Rows from block 3 of the encoder, named by matrix and row number. Rows with one number belong to one neuron. Each number is 128 + 24 x the weight over its row's rms, rounded and kept within 0 to 255. All counts start at 0. Numbers have three digits each.
# fc1: MLP up (encoder.blocks.3.mlp.fc1.weight, 640x320), inputs 160-319
# fc2: MLP down (encoder.blocks.3.mlp.fc2.weight, 320x640, transposed), outputs 160-319
fc1.221:132161106125126101061112165114153101136116142102126106113187163146144139134131101138122111132141114128074131139101145118144123108115121143157123141162123128175120105125110097154092147143074131141176115127122140108158094108124161141147138124142118128075115126116109144131092137084111127066124097122130150108141122148104133146167112096165076131120113152111083131076179128173124155142151114114159114113143154105142151171133132139150142091111100133126171102147107134138105087108168128
fc2.221:118121149162116116123138103171107125091122109097137096139178108101106098086107127121130134096140112096156107144124143110117163113115110148147131149123080158124145112107095118115111141118143122128142122128112128145110113151108134109165161123139138139114126166145102073141132161087092112117122123131102146151120157110148113111164096095126123118142133150083149187119152110130127138100108158100101104119170101151100134154146128112144132121112117126100150151111124067112113152179117119
fc1.222:168123171120115143089163122202161159130109126117095131143160118164176133139112168096121131143152141118101169152117109114108135147071131079118128202146113101115131104103167127077116094114136137119164141150143147136142140096178155134149100156115133159123118146111132142137121168085121132122141122142085125103144135112139138134121135123166097102102149114131128101153115123164134161118063131133127115092101155117142118127142133120134147102114146101122150105122097127097093111158122128
fc2.222:146116109174055113152094132125126125153135133128087110126119123070132123120148080146081146107118142119134116114086117131147143114120132148137162094104139124153146182145140112121093132137124144173181128171122092094094142130150110131140145122141103110140137116077125130118085102171135159141145172133152155126103144122116132135108134111072145121168142107126148168128158104081093123127107130164152122176156116134152142153139080165139127162113139113117119140170124145172153124126102096
fc1.223:131125124151116119102090096138120087153111157137194092132123167134137104122135138127115124087111108129091128092118099112131100108125116108132116172124151125159160150150113118073119142132106098118147132134078133128174116042081149106094132123168179144114111130095138151145121100071115119131105093122146192142184134125094166120131161107122136092182126173085093141105110097107123128127172144127123128123113151145133122155128100134139110134117101091104142141129114119144118094143132173
fc2.223:134146131150169137125104165088143131125100157088159133112136139141117115092149142113128169129164169140080112121151153101101158136142133086144089102104118157130125137177101104112078154115139122195141123093134128118116093168096111087162120115122111157156121142131094058172124108117134124147130141128108123105102133122145125150124105121131121079118163129129144164102146076119114116108112102079135148149119142122116143155116111115174103097121121152135131109108139119137127133146148181
fc1.224:104146158097136099114118115124155114143183138160098148072130138086114137120145141143149121143148106106093090145094144094110099107074084162091101161132101096143124101112109111099122158143112116180142124133125129135180149097150102155144126119147165134095181166085161110123148080114130098132105105155112157091159145126156168135116138155147114137154159096129081113149137151113104106158092127146095093117156164144134145140109171125117145143109141144112109126114113132121096168135149136
fc2.224:181118084174140132167077158178114133131147110123104075132141108126118125125159083099134147139122166100130105135132097161167102164104101145134115141148123148108097124155146134124132126137118156088188148097117138118110096105136121146104097114147096120150141116139176080132106143125145123106125119105129103136155126101127124126145114118168128150086131115105188150108081150145134117155129161113130117099127093157150146078134079137118154130149191088150154127106096100108105148144141160
fc1.225:120120147140149120123112127101104105160121124138115070126114115083121093120127128109157151158140123159116168099125121151128127109161161143152136146110151140102141155085144149128157119101148137074094115109126139104131096140138179135133128113094149104105155138148111110151100099125122162135124129090137143114091114108143100083154102174126142149141150140158128092110096090137159135136111100134121106125139102140137157121160123142185148159106136159135123146081181169183095097059158142
fc2.225:137104136122130091063120154177186130172094116123211137148103110143106127147128098107107086121111124154126085089129105128121091156132110179095123088154158107175100077094129172133102161131103145107123148163119155106131147152111156129150152137119186133091145145142121167141135117108136099139095119120141149168166151139163137129129105108156070107121125122093140109126121115133084127104131139146147158179158145120148157122109159136115077133179087126146060131142106141111133134150112098
fc1.226:162184143150122074115120144164139135096106125179126135121132135157114109135121155131083131156134113173141165153113077118140109147135111167110129128160135141143122105064102102135153132129111145148059128154147143131100118141147076132133121129108153160128106141151119160139122150114152095107131114145100130132142133125092121129144139105085114135150116106186125102122120136153156124136144137132161122121134137128088119149130123099123168124128090145126126125160090199079096149124148133
fc2.226:102116158148156144115108149100109095089129111123094108125142124146127124148118107148100110117140106106140122130127117119091141116115129129121116125080143142109154143124155121133106121123137110114097146091115164113136179132136174141133126078116128138125085131126083120163114110129105147142128112130095100114124178140123143131113111140183102176119105107121145055137176048130125152125153102128082124121145168136133131098143102158098153147140195129124079113119115131142131097126152178
fc1.227:144103180115107147116172117118138140122119155129099108080117144162167067094127125089139101095137117134135162133091117123114100102136118134112112083143125139104112124114142113115131150167130135125134123138139116099130142122174134142174130104078143126131125150125134113111150144118159091124130113116132117122129120160109180152169115101135122121160167134132102136141146122101089140122167149114142162128163094169172154102104162153096114187103180129130126167089110134125130142123114146
fc2.227:145156104160162146255098138077108147092120101122160169135141092115118130081131126154128115140130126128136127131175142103148129163120132137148102172087125147142022133134092149152173120134112099106138080138113126114113109130132133166125123107143137131140113137124112102129091117117106145146102115110145102107148128147122119145125160151123119128124121128117146167134134117148083132141116142153085147136113146122137098145108109119112152081145061122107103089128159143096124107149114128
fc1.228:205117077092148139121140191113112118089156132130082105117136103131152083140131120122143110140142124138135123123126123161154117109136122120154142107176119135129130100162143148157083100102103114114125121159136122138098114137084136139149151103150114085134115124111156155127148123141133154160121119092111149145116135138135135147092107118143161070113144133071131203108139162127135098168140100146146139150142134120151174147098131137137136099084171150086139107138125160173137142176197116
fc2.228:096130142124102132129114126154098131115146130117109132122152156164130096145110174092118154111114125142124129114179112147116184101121129130129102128141128133093105149112177132120174154115143134139093107125134123083142138100167114108151143102063119116129123070113124119090134142149173086142098117116110103098159095121131071147143139110134128116131115139155134102171147163099111115145165147125093119101096096133079148101098126132085110150136118145141163138143104112134158119130129161
fc1.229:063091082146109162129119132149144137161136116117152135157130125103113091147083117141133114102123122176113184113108111105153134147149126104127138116127078162128120159089143129115104132135144070133130145164150125153137159175169108103174075101149126103152151139131116090125107082083128102109091136111148115162125110141104117142106112119160117106149123141132097072150103129127117113147116113110162154138118096089128161128124171108125135121146169156150109123145133138131164181123110133
fc2.229:142117168101136116200173134110144135104106104089157136080150146121138109141114161154144146145106118104113131144156127146136100118126136090119177106124147134153106079181114115157111122140175130119112124133122155116152076115121119118129159136133146156127116158150160147123115190097092116137138087129150143176113135158172134113085101098162157133130145089132109170125160115106112142089164118125143101110103103078138094099097131137116121112134085122121098106113156121125134110138140165
fc1.230:098092175136110149137138084112124112115168134141135127119117120134178143164102187141138130107113080157136158124106151121141103123110141105153100113115121100084107116135116153117101137112159140092142120154129106094121174126158114140169187083124123123135129100128134157131164098134100108127136142132153098127156153126145094102131151118145148107165176080164122101112139130130154140149149116157111125111150150156115117137109099099096151137103078130120161134131095157138131127190092110
fc2.230:155107118130170128146105116121106166167077124121096122123116126121086124116166116091194104171139182149155090130106119121113138157112146126128129190152138154133107101114163106156133106086127138148119079094124104151109115131093133112158066122158132131127102134152159055134135091177156158122138113167132137108116138129120151131147100156167103147123142140133148148142108128151101103132108133086081164144123124071134142078104111145143089113131172113156187124094173110105111131113119171
fc1.231:145149136136128105117096123117127122151190115146142125154118123132139138175143102126125123113152133105125130144178162113188137143126120113125132172138139109140124117128105107106108141120071141139159126087154131087147129098174158157137107078169156103122145143132104145135093109163122174109124117132122134139103103114128098140112131102123124103131185118154101106088121170096129140125130162165125120151091100097131148127114132115113111134104119153115128118125138131122127124146142093
fc2.231:152147105142184142127143127127086098136134131137134126132153124165149088136123150095129178137113125165173117111130129103092151167155107123152126112101128165134133125116102111140134134100103121138106126127074133140132124138117047115101112143119122164101116120139135119083151155161144118117130140122118130089103105162130120126113109124148118155134073172156098129173143084160105112137136135086144155138156111121048117104106125104157124164131145146152141102126123103119168116134096154
fc1.232:114090146096111106125132140135110124134154195131132123135181127147124126119160115147175153155090140158090094106130070158139096130093143133149120164157117144168140083169167125158135110148092104138104167087120136141142127088121138117136107096137105138108168151105120113147113177104138092120107155119133155141134148139088124136128093115119137151155207156136112169142095157132097102136111108103164137116113150137142110152152075116149115131115101131173151125093104116141162099116134132
fc2.232:115072089120120157199138125171173132161112088129181098131128135118140134159140137118119152138115089150113116080140118142156139121098150156128134084127148080109152125131096120119099144112141142146106101120170126130107164162154144095125127139104142126128167120124121151106131130143112133171155140103106156135102140082154132140148139165120134090093105131148132130143122115109130109122123141183105072154142136161131150066135132169131112147101096134114168150093088118096121105093133104
fc1.233:139090070151148122102137161095141112114127120133127130109111080128130095112157131126130158153117130129099107150116092135123103168135120138094150145167100122158076129157151134136162158185093139148084101126113130159124118157149138133101125111136072109146131150125154146136124092120140125156139090114114110136117137130135152158160172123141143127134170157148192114147135135093099102107093133124132134114139136102168138115109098096149112109114168136123139114113115082110134102140150119
fc2.233:145140096100123092113110167171095115165143095182096118120128126142108119146084108149174120153121107122169129162136130104136114156147120126105122116120156178132088109137133139146094091130113105084159120149177104102167125106135171171117126126141106175120126114100157104119122105123115156110126111126170122162145146165134112149089109156136125112108108151121123119131155120144153106173163132106144110179136102183103148124116160110175148160132132143127142088148152159109111140122139169
fc1.234:157131110142158081101134108135175142132155117213142110092172171135162135146109133108131135146125145127128129156119142132126133140132113162122138121119135120128122095098137089161161185110126157127128130176122154161126104146143130110106104154137140172126105127162101144104139130152107094094122124109125121170131089110132116108130122129113116120171134120126136138126091147140146080144096105143132156104118134175116113121116111050079145099141157142150145126162122128127093131100120149
fc2.234:156113143170183101120112171080145144108115152097111099147159115165162153113093077145107138115151144074088076137128128119102085132123116155132121127113117113144145145100160149112127132152134124102098118143158115162142179150170126101138109124104132167127096105134129124132146113141161138118135146134135145131117156104141039101096122094125121161126156140150145133116088073136115160140147109140124101122133147109148123112099095094111174106109144126146154113154094105115133117104131133
fc1.235:139090168127170137106128114126158133131128087116123127125128116094160132091103149088128116109129164073113094107121097137125135140164139114102140165106165155115139128120106168139137118135127122114158089096127136126149168130112092131137137186130144118121112142126118159144142119148115067176153137171144108151136134127104095146113137116126143143108114083147092145130113133128126153123118082196088157145175157182123119123102129164109117137097121098105172089119129136125064125092146181
fc2.235:158118113069154119095129149115119163104144123102089126122133106111132154141134156162111110157125088111154090152086142153111117135115108079164102139175151095137137098150131141124134136172140127105139113134155093142122116105143148117141082120152153114120145099109124139158150179095108132115123144159150141142182125153116133090139121128174093082140152110167119132129138103127098105133167134058126110075086108140142147140124166087194160115097151147146142101134117101130148155128158091
fc1.236:126126126135094102101112138138080099115109133119132153138153126154088134134146135154166088146098130102112125138112083150107117113150092153127148114126158092117184119076096131115122111131125159109081107103126136156141093144134143134145143149130131147117129112121115112105100141158112126101150156118141131108127129059120134120140134156165117116142093145135154140145195144140119149092196111149151091141117126124107113115180131125155110163087139098110108127135161144104142132116116112
fc2.236:121124104134178125112179081115199120131095103169173107142140109126128153117132161127130168123130107112108150129139103149077106120144129147118086086158138148124117101149142132169109170124159095156147143160174108091100132134097119157094109132091118125147097112155078142131121150128126124161099107112127097132119169147100139150128099136096120111123121096109133113122099168078123116141082096142123105126096122115139148124103109119128138143141147142091113119162080135196099124083130146
fc1.237:105146118113123159102138146098119109146146177092132122133106136116163153138118135136123080090127144147139135109136126114154098127172089142114150116122161077149123149161152129129105093100139082108103140119109153115154135099124117105142160128160113120098087121079185127129123166137139129091119086130147096134164130156145135121127105147114130094099158138123097131163096107107133117156124136130102150083107123141149104144145104125083145170126144111165130149097120181103141100147084159
fc2.237:152140128106150115255138128165130137095117082150182119127114136119150093113128123106124152154086164138102080172128110153138140132113151142153097123146112147150070123134109148103115151141127103125121106115185119134118135164139070172148109178082157099142092161120133141115150088104137142125121182124115151144123152108123115128129176116132129097166141107126115147143096130141121140121146155100106118151135124131149132094110135152143134122153147116102153125117157107137146117111144129
fc1.238:170121081132132117119123106159181113098133099132153080132140115148110132157119099120137139102133123130102133105143102121159129131123104105112116129137148105097124167112081118172154121119134179145175127085122116093129117138129087188155130094079108104151160153146088127099178109083124110131123127118140143139081122146174091101155149111117133138143101137105093110147115099124121166102122160123115108149139102156169137152117147126153161072120107107131154140106123151134102151092120170
fc2.238:139148131141114153167111098085101116139120149107143107122094063140148106132144134101174135145070135112162170140141108170130141144127180121200139104131146114106120107153157130140087170122122083132105158149116113118134153198116120091137118149143158132168097155135127123119123135167099144168140131118139111120140089141121128150104092142143139143164088089148144147118125184124112118143129128108092114090158110140092132117123098088125143152163113127146127162127134117152151100122136117
fc1.239:099134161105149135121126147129144119090123110133177115130103161112140128147074168164108109087096093158114100130106088149106111105110146131130126147112137132156127080088163087146129093169134106101093146137134118150149073118137148094081127117114155140157146167130152109152101106103103128122122125066148089056123126114127121155082120132150145132173139107129129124122128129167145163126154127120141132136124116137142148136161180146149103145186104139102119137126137108084163106098166113
fc2.239:139122127169122139010101096149118144167116141176255109137113118112180144129110115090155131171137110110137133134112125137127106090128131158115101139123150160132140146102120207142134159118133096134179141153120124130134154091120121151128098087101115149091150133089138161099155127122125137105142107177100181141152139127146142121121142136119112134124115142134134157111133119143105112091144081130122141147143103139114110083114092130106172139129118102115110120102141140144109123133129075
fc1.240:096168131124134086172102133098155149107112111106155141117119130103106140123147149173128131119129160114145124094129125181110142121113127157168107145112117131144121167104151117137078152137106122125142135104104098156155096183127118140099146120147140112151132148156105125119138148127100108149153113117152111137084133097155106113145134107129158125118130102100123102088115131156128112122108136153122094185107105145149106150090122118162172144122127162126147137176132117100117135171101109
fc2.240:098086121154133128135148101144099146148096123125125134164117182129125142146124145114121172106135124135137164152140158133167132091141084131112139147118133137135129137101098182116134115129071108112150125080135152143111084099156139168113154161109153127121195100132108124128132153139088121192120132148123144143161133130132123139123114125159152127106110119130123115105113139148127110117135152158064138132129145110117125131152128161114091120110120102099127097124172130140147096113087074
fc1.241:087095130137167155085137161101157135136125085138152156161139123104147126146126101124106091094158134095116091158158142172136137129136136136147131090082129120157113186160131129152126111168154194118117124133121111126131144160131132158098135135145090106096151171145136124147121140135114110136128132138093127151132101156120177179133180143126081103123123151126138114092126111103116140135111142144105144133177122130132116149149154128106104131077153123130154155123141178119130146131102128
fc2.241:138193113144124139231155085152167136147136146102160119126158105134123133147140106149101100150135103147171168117156163158119142102090117136144118122109088151125132104145076100131115118127145075149120184089163097137104142166104095124120171072124166148117107144130134125124159124129132154103101179119163140101122106108115114118130127155104118109143088114132105123123138082144144111120112131115116094123126116098130084119115131151152133121141111147119144150123176113107125135150135134
fc1.242:155152103103156138079120069123162146094145141138109151119114143108119130150180158104154100143138088160106127118160131118128108117085139128134177178158089152132098119122161111150159115119138102123125148134115127155158124128186189100148149134138136099143124150131100142182112128144145161142153091125148122115144131118116128168121120115110150110115115112149127107075073155157101120132145177140102116048088154104141118130125116112111156094108127123130098122120126164145133130098100112
fc2.242:166140127165148159136128167134054138134127142120088131133130172142138155142174149146119150178139178132108108097132094140158141135143110142103101111143138126156171148087109103111112143086116172114158150135164151103125118111140128135096116143140116150101094106128138124123110121134160119110152131145116104096118105095172161063120111168135116118086144117088127140098111115114157122146130122117139109143136104154102140132121166121125127143082140165155112146119093100084109127172111140
fc1.243:149151190102100139106150110128153118136146126122173118122143123104105149126084136133151111141097166107144148162090116157172131146120102158145096157168118158116132118105125129120129124111114120140159145110098127083155092103139172125097137123110108133137144155151077128151162133119099137115110146148157116080139087143142145089144135117142132089149142102143181138143119152135155167133117135126121149123130100117144179101107143158115128083118155117146138132130118118130105101079153136
fc2.243:119169108110103137132124128150140122153132138104135143086115147137161135153129058097072107166129148103159102101165084130116139112085146123140114103115175152128141164104150154112106139088098144140107131153134143137168122133140164130121135111132146169074161115091176135129143120100120153161117135135136136091161149102117100131140108146132087132130104151125124146137159143135065094087116148114098128088091139165141102155130133142104107189152160135167128133174119118118123134145132139
fc1.244:141110155137114105076126123139115159107081142094185132138142138137146153119102136122116127138095158188149092107116127156100127140143151109100147097136131110110119084113126131102123123103149113121093112138136114128088131116165150145103145136125174124135163124186125128120137136142142060113100104090143165093112155146128099128155144138134124125110131112115148167113137163131171165087121083126169161113121153136110121143135140129118145153137103182135117091114141113112102114117150133
fc2.244:129085118146142109095136108087122117184159108210115069114114119123095150135109109117195127097168146095109138150105126110130165178131122132172094140123098135102139134142130142159118123118090144115174131113146152141170141143143130112159132127097086150145131096109109126134037117154125135122168141172095125100100121124088124174104120137133144131149154191133095136162139120093134106141106136132120116122100112118127100132101103156131107147163119125137155157134142107106143138133112135
fc1.245:079113132162138095125172145093112130164139108115154116139123148113125156092132133140109101143161096194149153155143155135082103114126109135105089109109128174169163139097163123129151113162111133141107163132124128127127147117195136128163124130131137120116148076167173153160145132122155104128127136101149134098126133148130159120132127099135105133108107166152130126172141164122129129093137118139102108142133112094156113127098110138135153136123134108159159154125156133146117113135118138
fc2.245:109069123133132093157102120135102152146153129142117088118164079136117133147125090144161146125081129105114132101154075150129104149140161128108135137173136130114144143176136122131130095108125098125176209138109154105112098101092100135184120160114110141128145164163113122132147156124127090130148105038146143102139095145104171107109119115131132157139108100134179138130136130131133100125101123143124137099110142156153113152129094118126152143151137117132136153122110159131158157153084115
fc1.246:104137145135132135119111086148081139149163134116096124127131151143134102107143142127102106108123145120150102137118125111121132132161139101144130120116096128112106160153126129099175117107139107115133125142127108131049109156097121144082117137140155145148133140126152133101143154127158093113154098132098158161158160094144100119150136099115140128178117174091123123130128122092146113110156132137146132078091149183081111113174102118112195120121141126178116128154125129081125143158115117
fc2.246:138106121120144126174117101119150133137102149131076096131097119162135139124126121120173106089137151159110139119122125131128148106105142134092139111130135114131080092126155165104126153136152104140198110150130111121151138115095120117145109095140127151089126137134148093125083113142122122145104146205126138079139146133099151110138101129119128118144112132123149180092116089137134144133077158134117106122175107068152133146064130157109100121093167099143131146110153126117137104123156159
fc1.247:162152126121140106104136085137148166122128088140115113114126152096157096136161131114126126112158138163173118153114173125119143151165116132089094148124127101141159165147155102146123146102150125104112129112182074079141156125147126135112113127081130117136109120113127096126135136073165133153079129134096108124093141122109131124133121149102189129115122122117129138141106159115155126127112116150129108139145111130126097112074163132156156178089116192120124161156117119153064169157161120
fc2.247:095117111059082128142109119126098141129138137116007146110094101136097132095149104097159148130121099087143085134135135117125143170115121091131137140130124135146083146111126137077096120133159117173115110151142105123121161133122083106166096139140118164121140138145113093132138144119142145144129147168136138103119148101185103127152090138126162110117115135111109214149082111187115082125189138134114145113106129145166130134153127137123087116148149085148148147122122115144138147095098117
fc1.248:123098110112168186106107127084132150119096117172060107159126165125162149156121142137125124120151135139118159150108136083092156130119147130146140109144150141148144104109108078148110137112175110119121152122107138133124137152109112127152149137142110140139117116145148136168104148100106121184134145170131100127109069062140084088135121158129175168118086096120146144089105144099145153145117084112116115118138131144084115131115132118102128126143155144158123129159129160119099084139131137
fc2.248:126151109127135147157144134141111143121110126142093078104120106156070125108146097091102167141147153084185111154147111107106151164125112158136093170125103117146160094131128160121108128126092149143134125115116149140077156118096134135150118155123127114130164147131144110103125135116103136106110113168115101066130124146152181100161182128163087126137081126101093182156127162205101110168124160125108134120106142169122137094100148123097117120127122154137154094127150125194125128139096119
fc1.249:149108117111137112099115106102156121162164146142130113122128129130092163111140078100090169145099124142131094093177129114139110137100104125114146142152136147144160161125093139114153111152133110122143128115172125129140132169102186115122119127162069131165103172163126134154124142168109140165118130139123126111152137127089153135090099174126104103135125102129150102093074095136098114105123152136155118149128142145125147114133158106110101129105142116155065109111147130146116139148155157
fc2.249:084116141161129137122184092155089142182150167104190137125133128123151137117133162131120146145062087157089135119113134067125146109089142112149150150136144152064143098144085126112152149177126137137161122116120129107159126112126126146121129167147092156157154121104142130092154118134085089104138142104146129180084115096117057154112149124159130121132104180091126119154124115117129125093144153132127109117171116147118091113130164103153097121171125137082111117157141087166134116121144173
fc1.250:116120148161108157096108155100156107101136149161130115134147150139116137120100123102100115119176145125122192140128132135121150150106101111121109119161150092138163116161103175153112085121136131171112116161103113121128135153103106082077164138100138116065146170105099153107129139116133138153111123141077146100139149129151145120160156133097088142167123103113130112151144102100164104127120169142122147096144120134139165105128121121105131122183116146108114125160126088131116124146124142
fc2.250:107157104126129149138108137111117182165118130118085110159145138168159158152122143069124113139085183079157115149110125141122133119159157132115127094135140132135127142136125126108104118082128140147110115116141115114137094118173140090113121120095132115112131173138180153089110113137151142104137126199147143140133131145139109140187168100110120155140071108164115116103177169118157057139122160115091128123096156136109120075161128138160079133152130118098120149167108105136124123107169124
fc1.251:119107128101102134084135151158137118070082133091135090080136179116121118149126154105090109141114159126167134122087092133134177112167164124146095150112118131115123061075128109188115131104132154090133114114108169150150103121116123125117150098172128158113129136124130133144113158124114148111161143166145177151142123157120105102156178118088146117106113068150126103123142155120105091125133112150136115115146162050121141173077132111163128133148058116102136159107136163094123099131104097
fc2.251:085113137143127149108087144134157134113109140112129138130105096124137140143120108118119132122106105127100162123110143147101170102101118114117089152136118150157168074110131131159150188117107127147157104147134102095169119107103097136126178151128083112151134154114147121169129121125108157113117118135064126141097156077184112141129137157122149139094092122131140164070124113115125097104151107091090164147097102159093122127169123150147149107169074128164163149082166104146158114135129147
fc1.252:123140130166133093068140141163140127140125129132112119149131117125135126143114116067115159108095089162125129138118164137115137083156145133160128113122094111137113156133149137102113136196169119110123097129161133139147097125162113156130128152072138125140144099135181122125148155125136150094113140124067081114118114139136090143146112101121134164114109146125114114097123130133113132086146118134124135119150146145135094117157164132135115177153127152131171126130133122114180129078126084
fc2.252:104154107110147126189142133145121173105116129122116123099106106156166140128147165154148170142181135153135144100133123117147123142096131119110128105144145089104096121165111133151111115107135072138093116141114118138094105113103169131125087145122120121117176137145151110169138110120107116095100085163127139154148161133168164125158109113101086130093149089131091135148134148131118146147117115197132093128079120116188165105099093147124134113113139088147168069137166151118103155094123141
fc1.253:145135134166140139097121135124111151133096141093154131092102173104097147130129153150133114117145127130098203109145136141079086124172136158150153108116121081076113055120129142124103130126131122162131125109131137095181124110116108108153109099128153134108131152109152139108107145112132101116157108122121131129105102090141056133106152147167136143136092155149109057174104139093142113111110111087118154148131116084099129146101123112140130113164133142142107110150100138124136140158146121
fc2.253:145081139102156134118129144130102144139175123157121145159115098120119179117154118096128109127154128151127100135128154104121192151081129134105120163164152123149091064137121109142126113138084145132119129159107157132141135082147103120129122102120110122159150151151143184137097095138131099109139117145116143118124164103094130118120124118122121123132143094111168124116099118168160111120091121134139109129062118119154093116111103115149133147116121102113111166131113122159119113122124111
fc1.254:128100126151142158109150134122144139133098116159185080116122158132099125152083125132148102128119124136129154157103114120113123139122160105125129143141118116117145113205138119125111120115129159125111150093146106151128121111150118138105135148123156145162113102115103090087121107114143134098166117116068112158091097161071159100156135138166146159132143140122144097145141138112118113118171128167140152139122144141132115135138181161170120178119106144111099099157113103130164106118134116
fc2.254:120100143104117144095137138144092113146103091153140162096138153103120095119148117103142143138163094139138109096125101125089102119152101140142183136124129144129090088125108118176138112132135090110138138122125120145121099142140139151121106144125106123155100076137114144117137134145122125118126183148122133157129146144121057103156125087123101156105136091112131146095130104108130101117090151132182130123132112106140153128163115126147132125134109108150122170124101126195132083094153084
fc1.255:115113162146118090117111144082091108142142157124108150180084110119090189106151102159073137194104137124142148140109143133128095165135100136116103128127103103107150130118143168161114116145139127148143112112112109160108154117100160187158179137113114126106122098091103168136106107138144098150145118155135152155124097128115095133173164107127069089106140128130183103124156140121100096123148195156109143112136116119113114102130104122156096128121099128142166167142136138143150157136124092
fc2.255:146122124156155105116165132189140153147163110137107093136102108116132079133114118130156098112116126127099120144174098172115114113126148112152148114113127132116121154119120093145084104144112088138134155162144122154132099153147153120093133102128113125141162140136114142138102126139112110081130104098114150158143147081130102111157156113126176140178149096124128165132135090077153153136119128127144091172145113126119130147103107142097100119112136125164139123165121108101124141124090157
fc1.256:172143111157139090125102075118102133115141177142157138130132078125165153120102122136099151176149113087174110165138119109090162140109129132103119142124138143167144130128136107096138123107098122137126130127129119112123121091135121124137133151111143031130131125111116109125101146141098142119092147181151102093132142137172080134091139105143143163123181107110087111164121135132118146136103152117140106145163148165124148142126129170117121092125129141144176097139100121144103133112120114
fc2.256:132168171172116116142122155137130094130160138127149114089120118118097102117130147133110095119118122156131167142140133100117156166108135127129125128114100129091107160116153126092119107060142091128159123145123125136162138144086119118123162091139128153118102136103151154128179114112097125164147121144109148114177146167115124126100098147172156092134144152137149121093093122146169177150129118147129136119111107118088138106163123132130147090166142088080154147150125096125055125172168167
fc1.257:116156121149153124105126120133094106157108097164133156140141128158093121160195084098154163145104152106108107098104131133118117135117092156109138138103115137113133114137151176111136122118163146151147153131124125123131116126152149123141177125138088165126152157127134127132119146116137126120099131141111147113137111093137114104167136133133099143154080120124182111144121132186129120131091129092119134164096115091134136149142141126115126136121170120138092114150114134141152097079158139
fc2.257:174128125081101166136102131126102134114139160108183105143113148166152110101154134136156159119154132127136144148127137119131102089111142168107124129101096139091090142109133100148107130117161172132129107117144103130135138137104140145098156129098179105124100133134132160092125125094136145121151084134085146148114156129154094137117126098098132090164105091139147120144130114124183103093080110112131112152121104138144136116129141173099096095142137134136145155114173116119152134132148117
fc1.258:146112101122122102098093149169107111115120139157143118130155118142178154134123111150139121138119119124131129141133157153165103131129120089146083153127124210114116131184153102149075161133125159121143101134118098161154154133142070135086144116135140099165111109132169173099120104119135152101124125145126133155175137160116118148143093109101099102136096178090158128134133166153113109152140110125113123133110163130145147128087092101108108141083172120137132148143095107117158115126125136
fc2.258:143146127157158123140119141165128163143144118104158128126112165143160130107130139153121112119140093143115136159132114123088109120125195140090105132113136107135137137112085144109126122139133116173082142151115144108144122147200141163114130159122144149087097125120108148131119191108155136108123078129110085136110149098166129106118155141104173158105150147155115172136161092110129113098168086128100159161180120113116119082149131134094147104120120145099133111131160169153095116117146119
fc1.259:150126161130124115163118084144156134112142141144123144165133156165091109144104168120152109136149157138158173116106050128136139151115117137136093124150141097100164117113093077139121132156084136119108125128142152159126135129156147136118115149142095124142130134119147087086080146130141120126123126160112114151131110133118131125142150158137115139106152130116146136131148100141151165139066142085123145086144131126121117130089130135115143122110147153147153150095153185083112108108132087
fc2.259:127150123150109146138147130116142145140152114127042078140127146133139092123147129128130092141113095121076143164117137128103086125121140098111125129098159168159187152152098128143125135145113127139135131139144101098099123151114130066167172139105104156131136140136085133135134126146143163129150122118191138124150148146132176136137105149110123108149103083141118136119121133121068125087157130140149130138099115103128092124146175139128119145097104115125171139179112129135109099156119169
fc1.260:111139087098113115098126156087125131113124111133122102093133094150129148167140137078163117156101138099101118107148130117133143149148088139127111080093154135115135157141111113122112137091109136146102154120174146090143120112155151142104071109153091116117158109118131173106162144137093148160116131068142125158089109151108173146136172104143121111090126065122156111163145154097150126128087149113133132136126136089130109147135158129164102151131131143126085153129102135130130117136168171
fc2.260:094106120134133128155109115162127128131052130169127120167103107130120132145112110131143126102155174121095148146125139116151140110145113103138119140105142122121130095090119128135140112161134127102134195146132104155141136154109131160173127123138132153098105120121136134125137125118052092130090159102139104181128109171124126086135121167112144123153154141176126124110148156127127129099147167123130085113159130138128093115176135122091099105148130122160104088140072152142135134137115152
fc1.261:081129140140183095140115174146090105117178084095110151139120146128092112157120176073108164133135099142140148151155060116127079134105167135148117156166118143160120185125127141087119065157116118146114143122145107133134078121115097133107136158121127141126139077076121096162127142092173100167123120136144124143129140119087118155144163107128169085133129132183121117127140126132152179123172094113149168129130115145110141128159157088090090107142173166106141084097139109136134135122181140
fc2.261:124140120163115120145135167121111093108131124090071174063124103131151110165090120136127121162118118138123095116115139101145131121161177155112170163121127157137167112115086129124088184094119133154124142113116122115106084139135136135140123118161129134121151115138126096117077167139108102145150130142131117146132138156131147114125106056088119154132103131155105131140138140133098155108136117089141145124123129174114116151156170153112168144156118114133114092110113112117131152098188113
fc1.262:165068152139147108127129149153143097162106111109071133143122103135143155162111116093183171164142146159143121099139113176136155109085108199172164114095127132152126153166092159147100142152111136105138135151113115133109154130141130138103126127150122135112139106124096163132132128148152157170150117128161121132137138125080163103120154135102158138098153133158116123089113112125163115130147125098117163136113135142112144116066133131148101141170131112120135114124143127110143080127144115
fc2.262:120107124138103121127111118069121117109155109131085134128130141130145118162111122153092129160140162143107112136097102109156127086137120173117103168128137121122167144107129106141090125125133134135098129098098147125100139101145139117108141101122141122115112134146074129104089158121094142120121137108134129121096140127112121132142124112154075126123156094127092128103148143136138140164109150204126139119150138094191114143121142119074118083131123087114167102089111141110124175137141080
fc1.263:170139127054123140111127142087135109137132150150152158147116121104152098120141150133079147163163164110131138156156061102118127189117134168127149135117137130148167083149158180090112144145156130121147121099142132116092139109148142141106086114122111112132111140174132100133113114144129124145105135104093118101120096078159192079151138129131143164143134124117131126150138141112124112180133100111167145126131088135132134133096160152142143148084102110107082118127099121110127158151133109
fc2.263:154141079138108173103116118119083168110126087150114107129145134143177135103098133104116125115141169139083112122108165105109146100130109104120131163124094152123140146066112119144168110111145167135155100114144103121107124120135173097134151139155144158103123116111154120118117138174140123118070135118141154140176142132123166149155124092135121113087130151109142117116149132114134129134131143149118103116146131120123146121156094151113158095140136121141108161204099134155129136127148136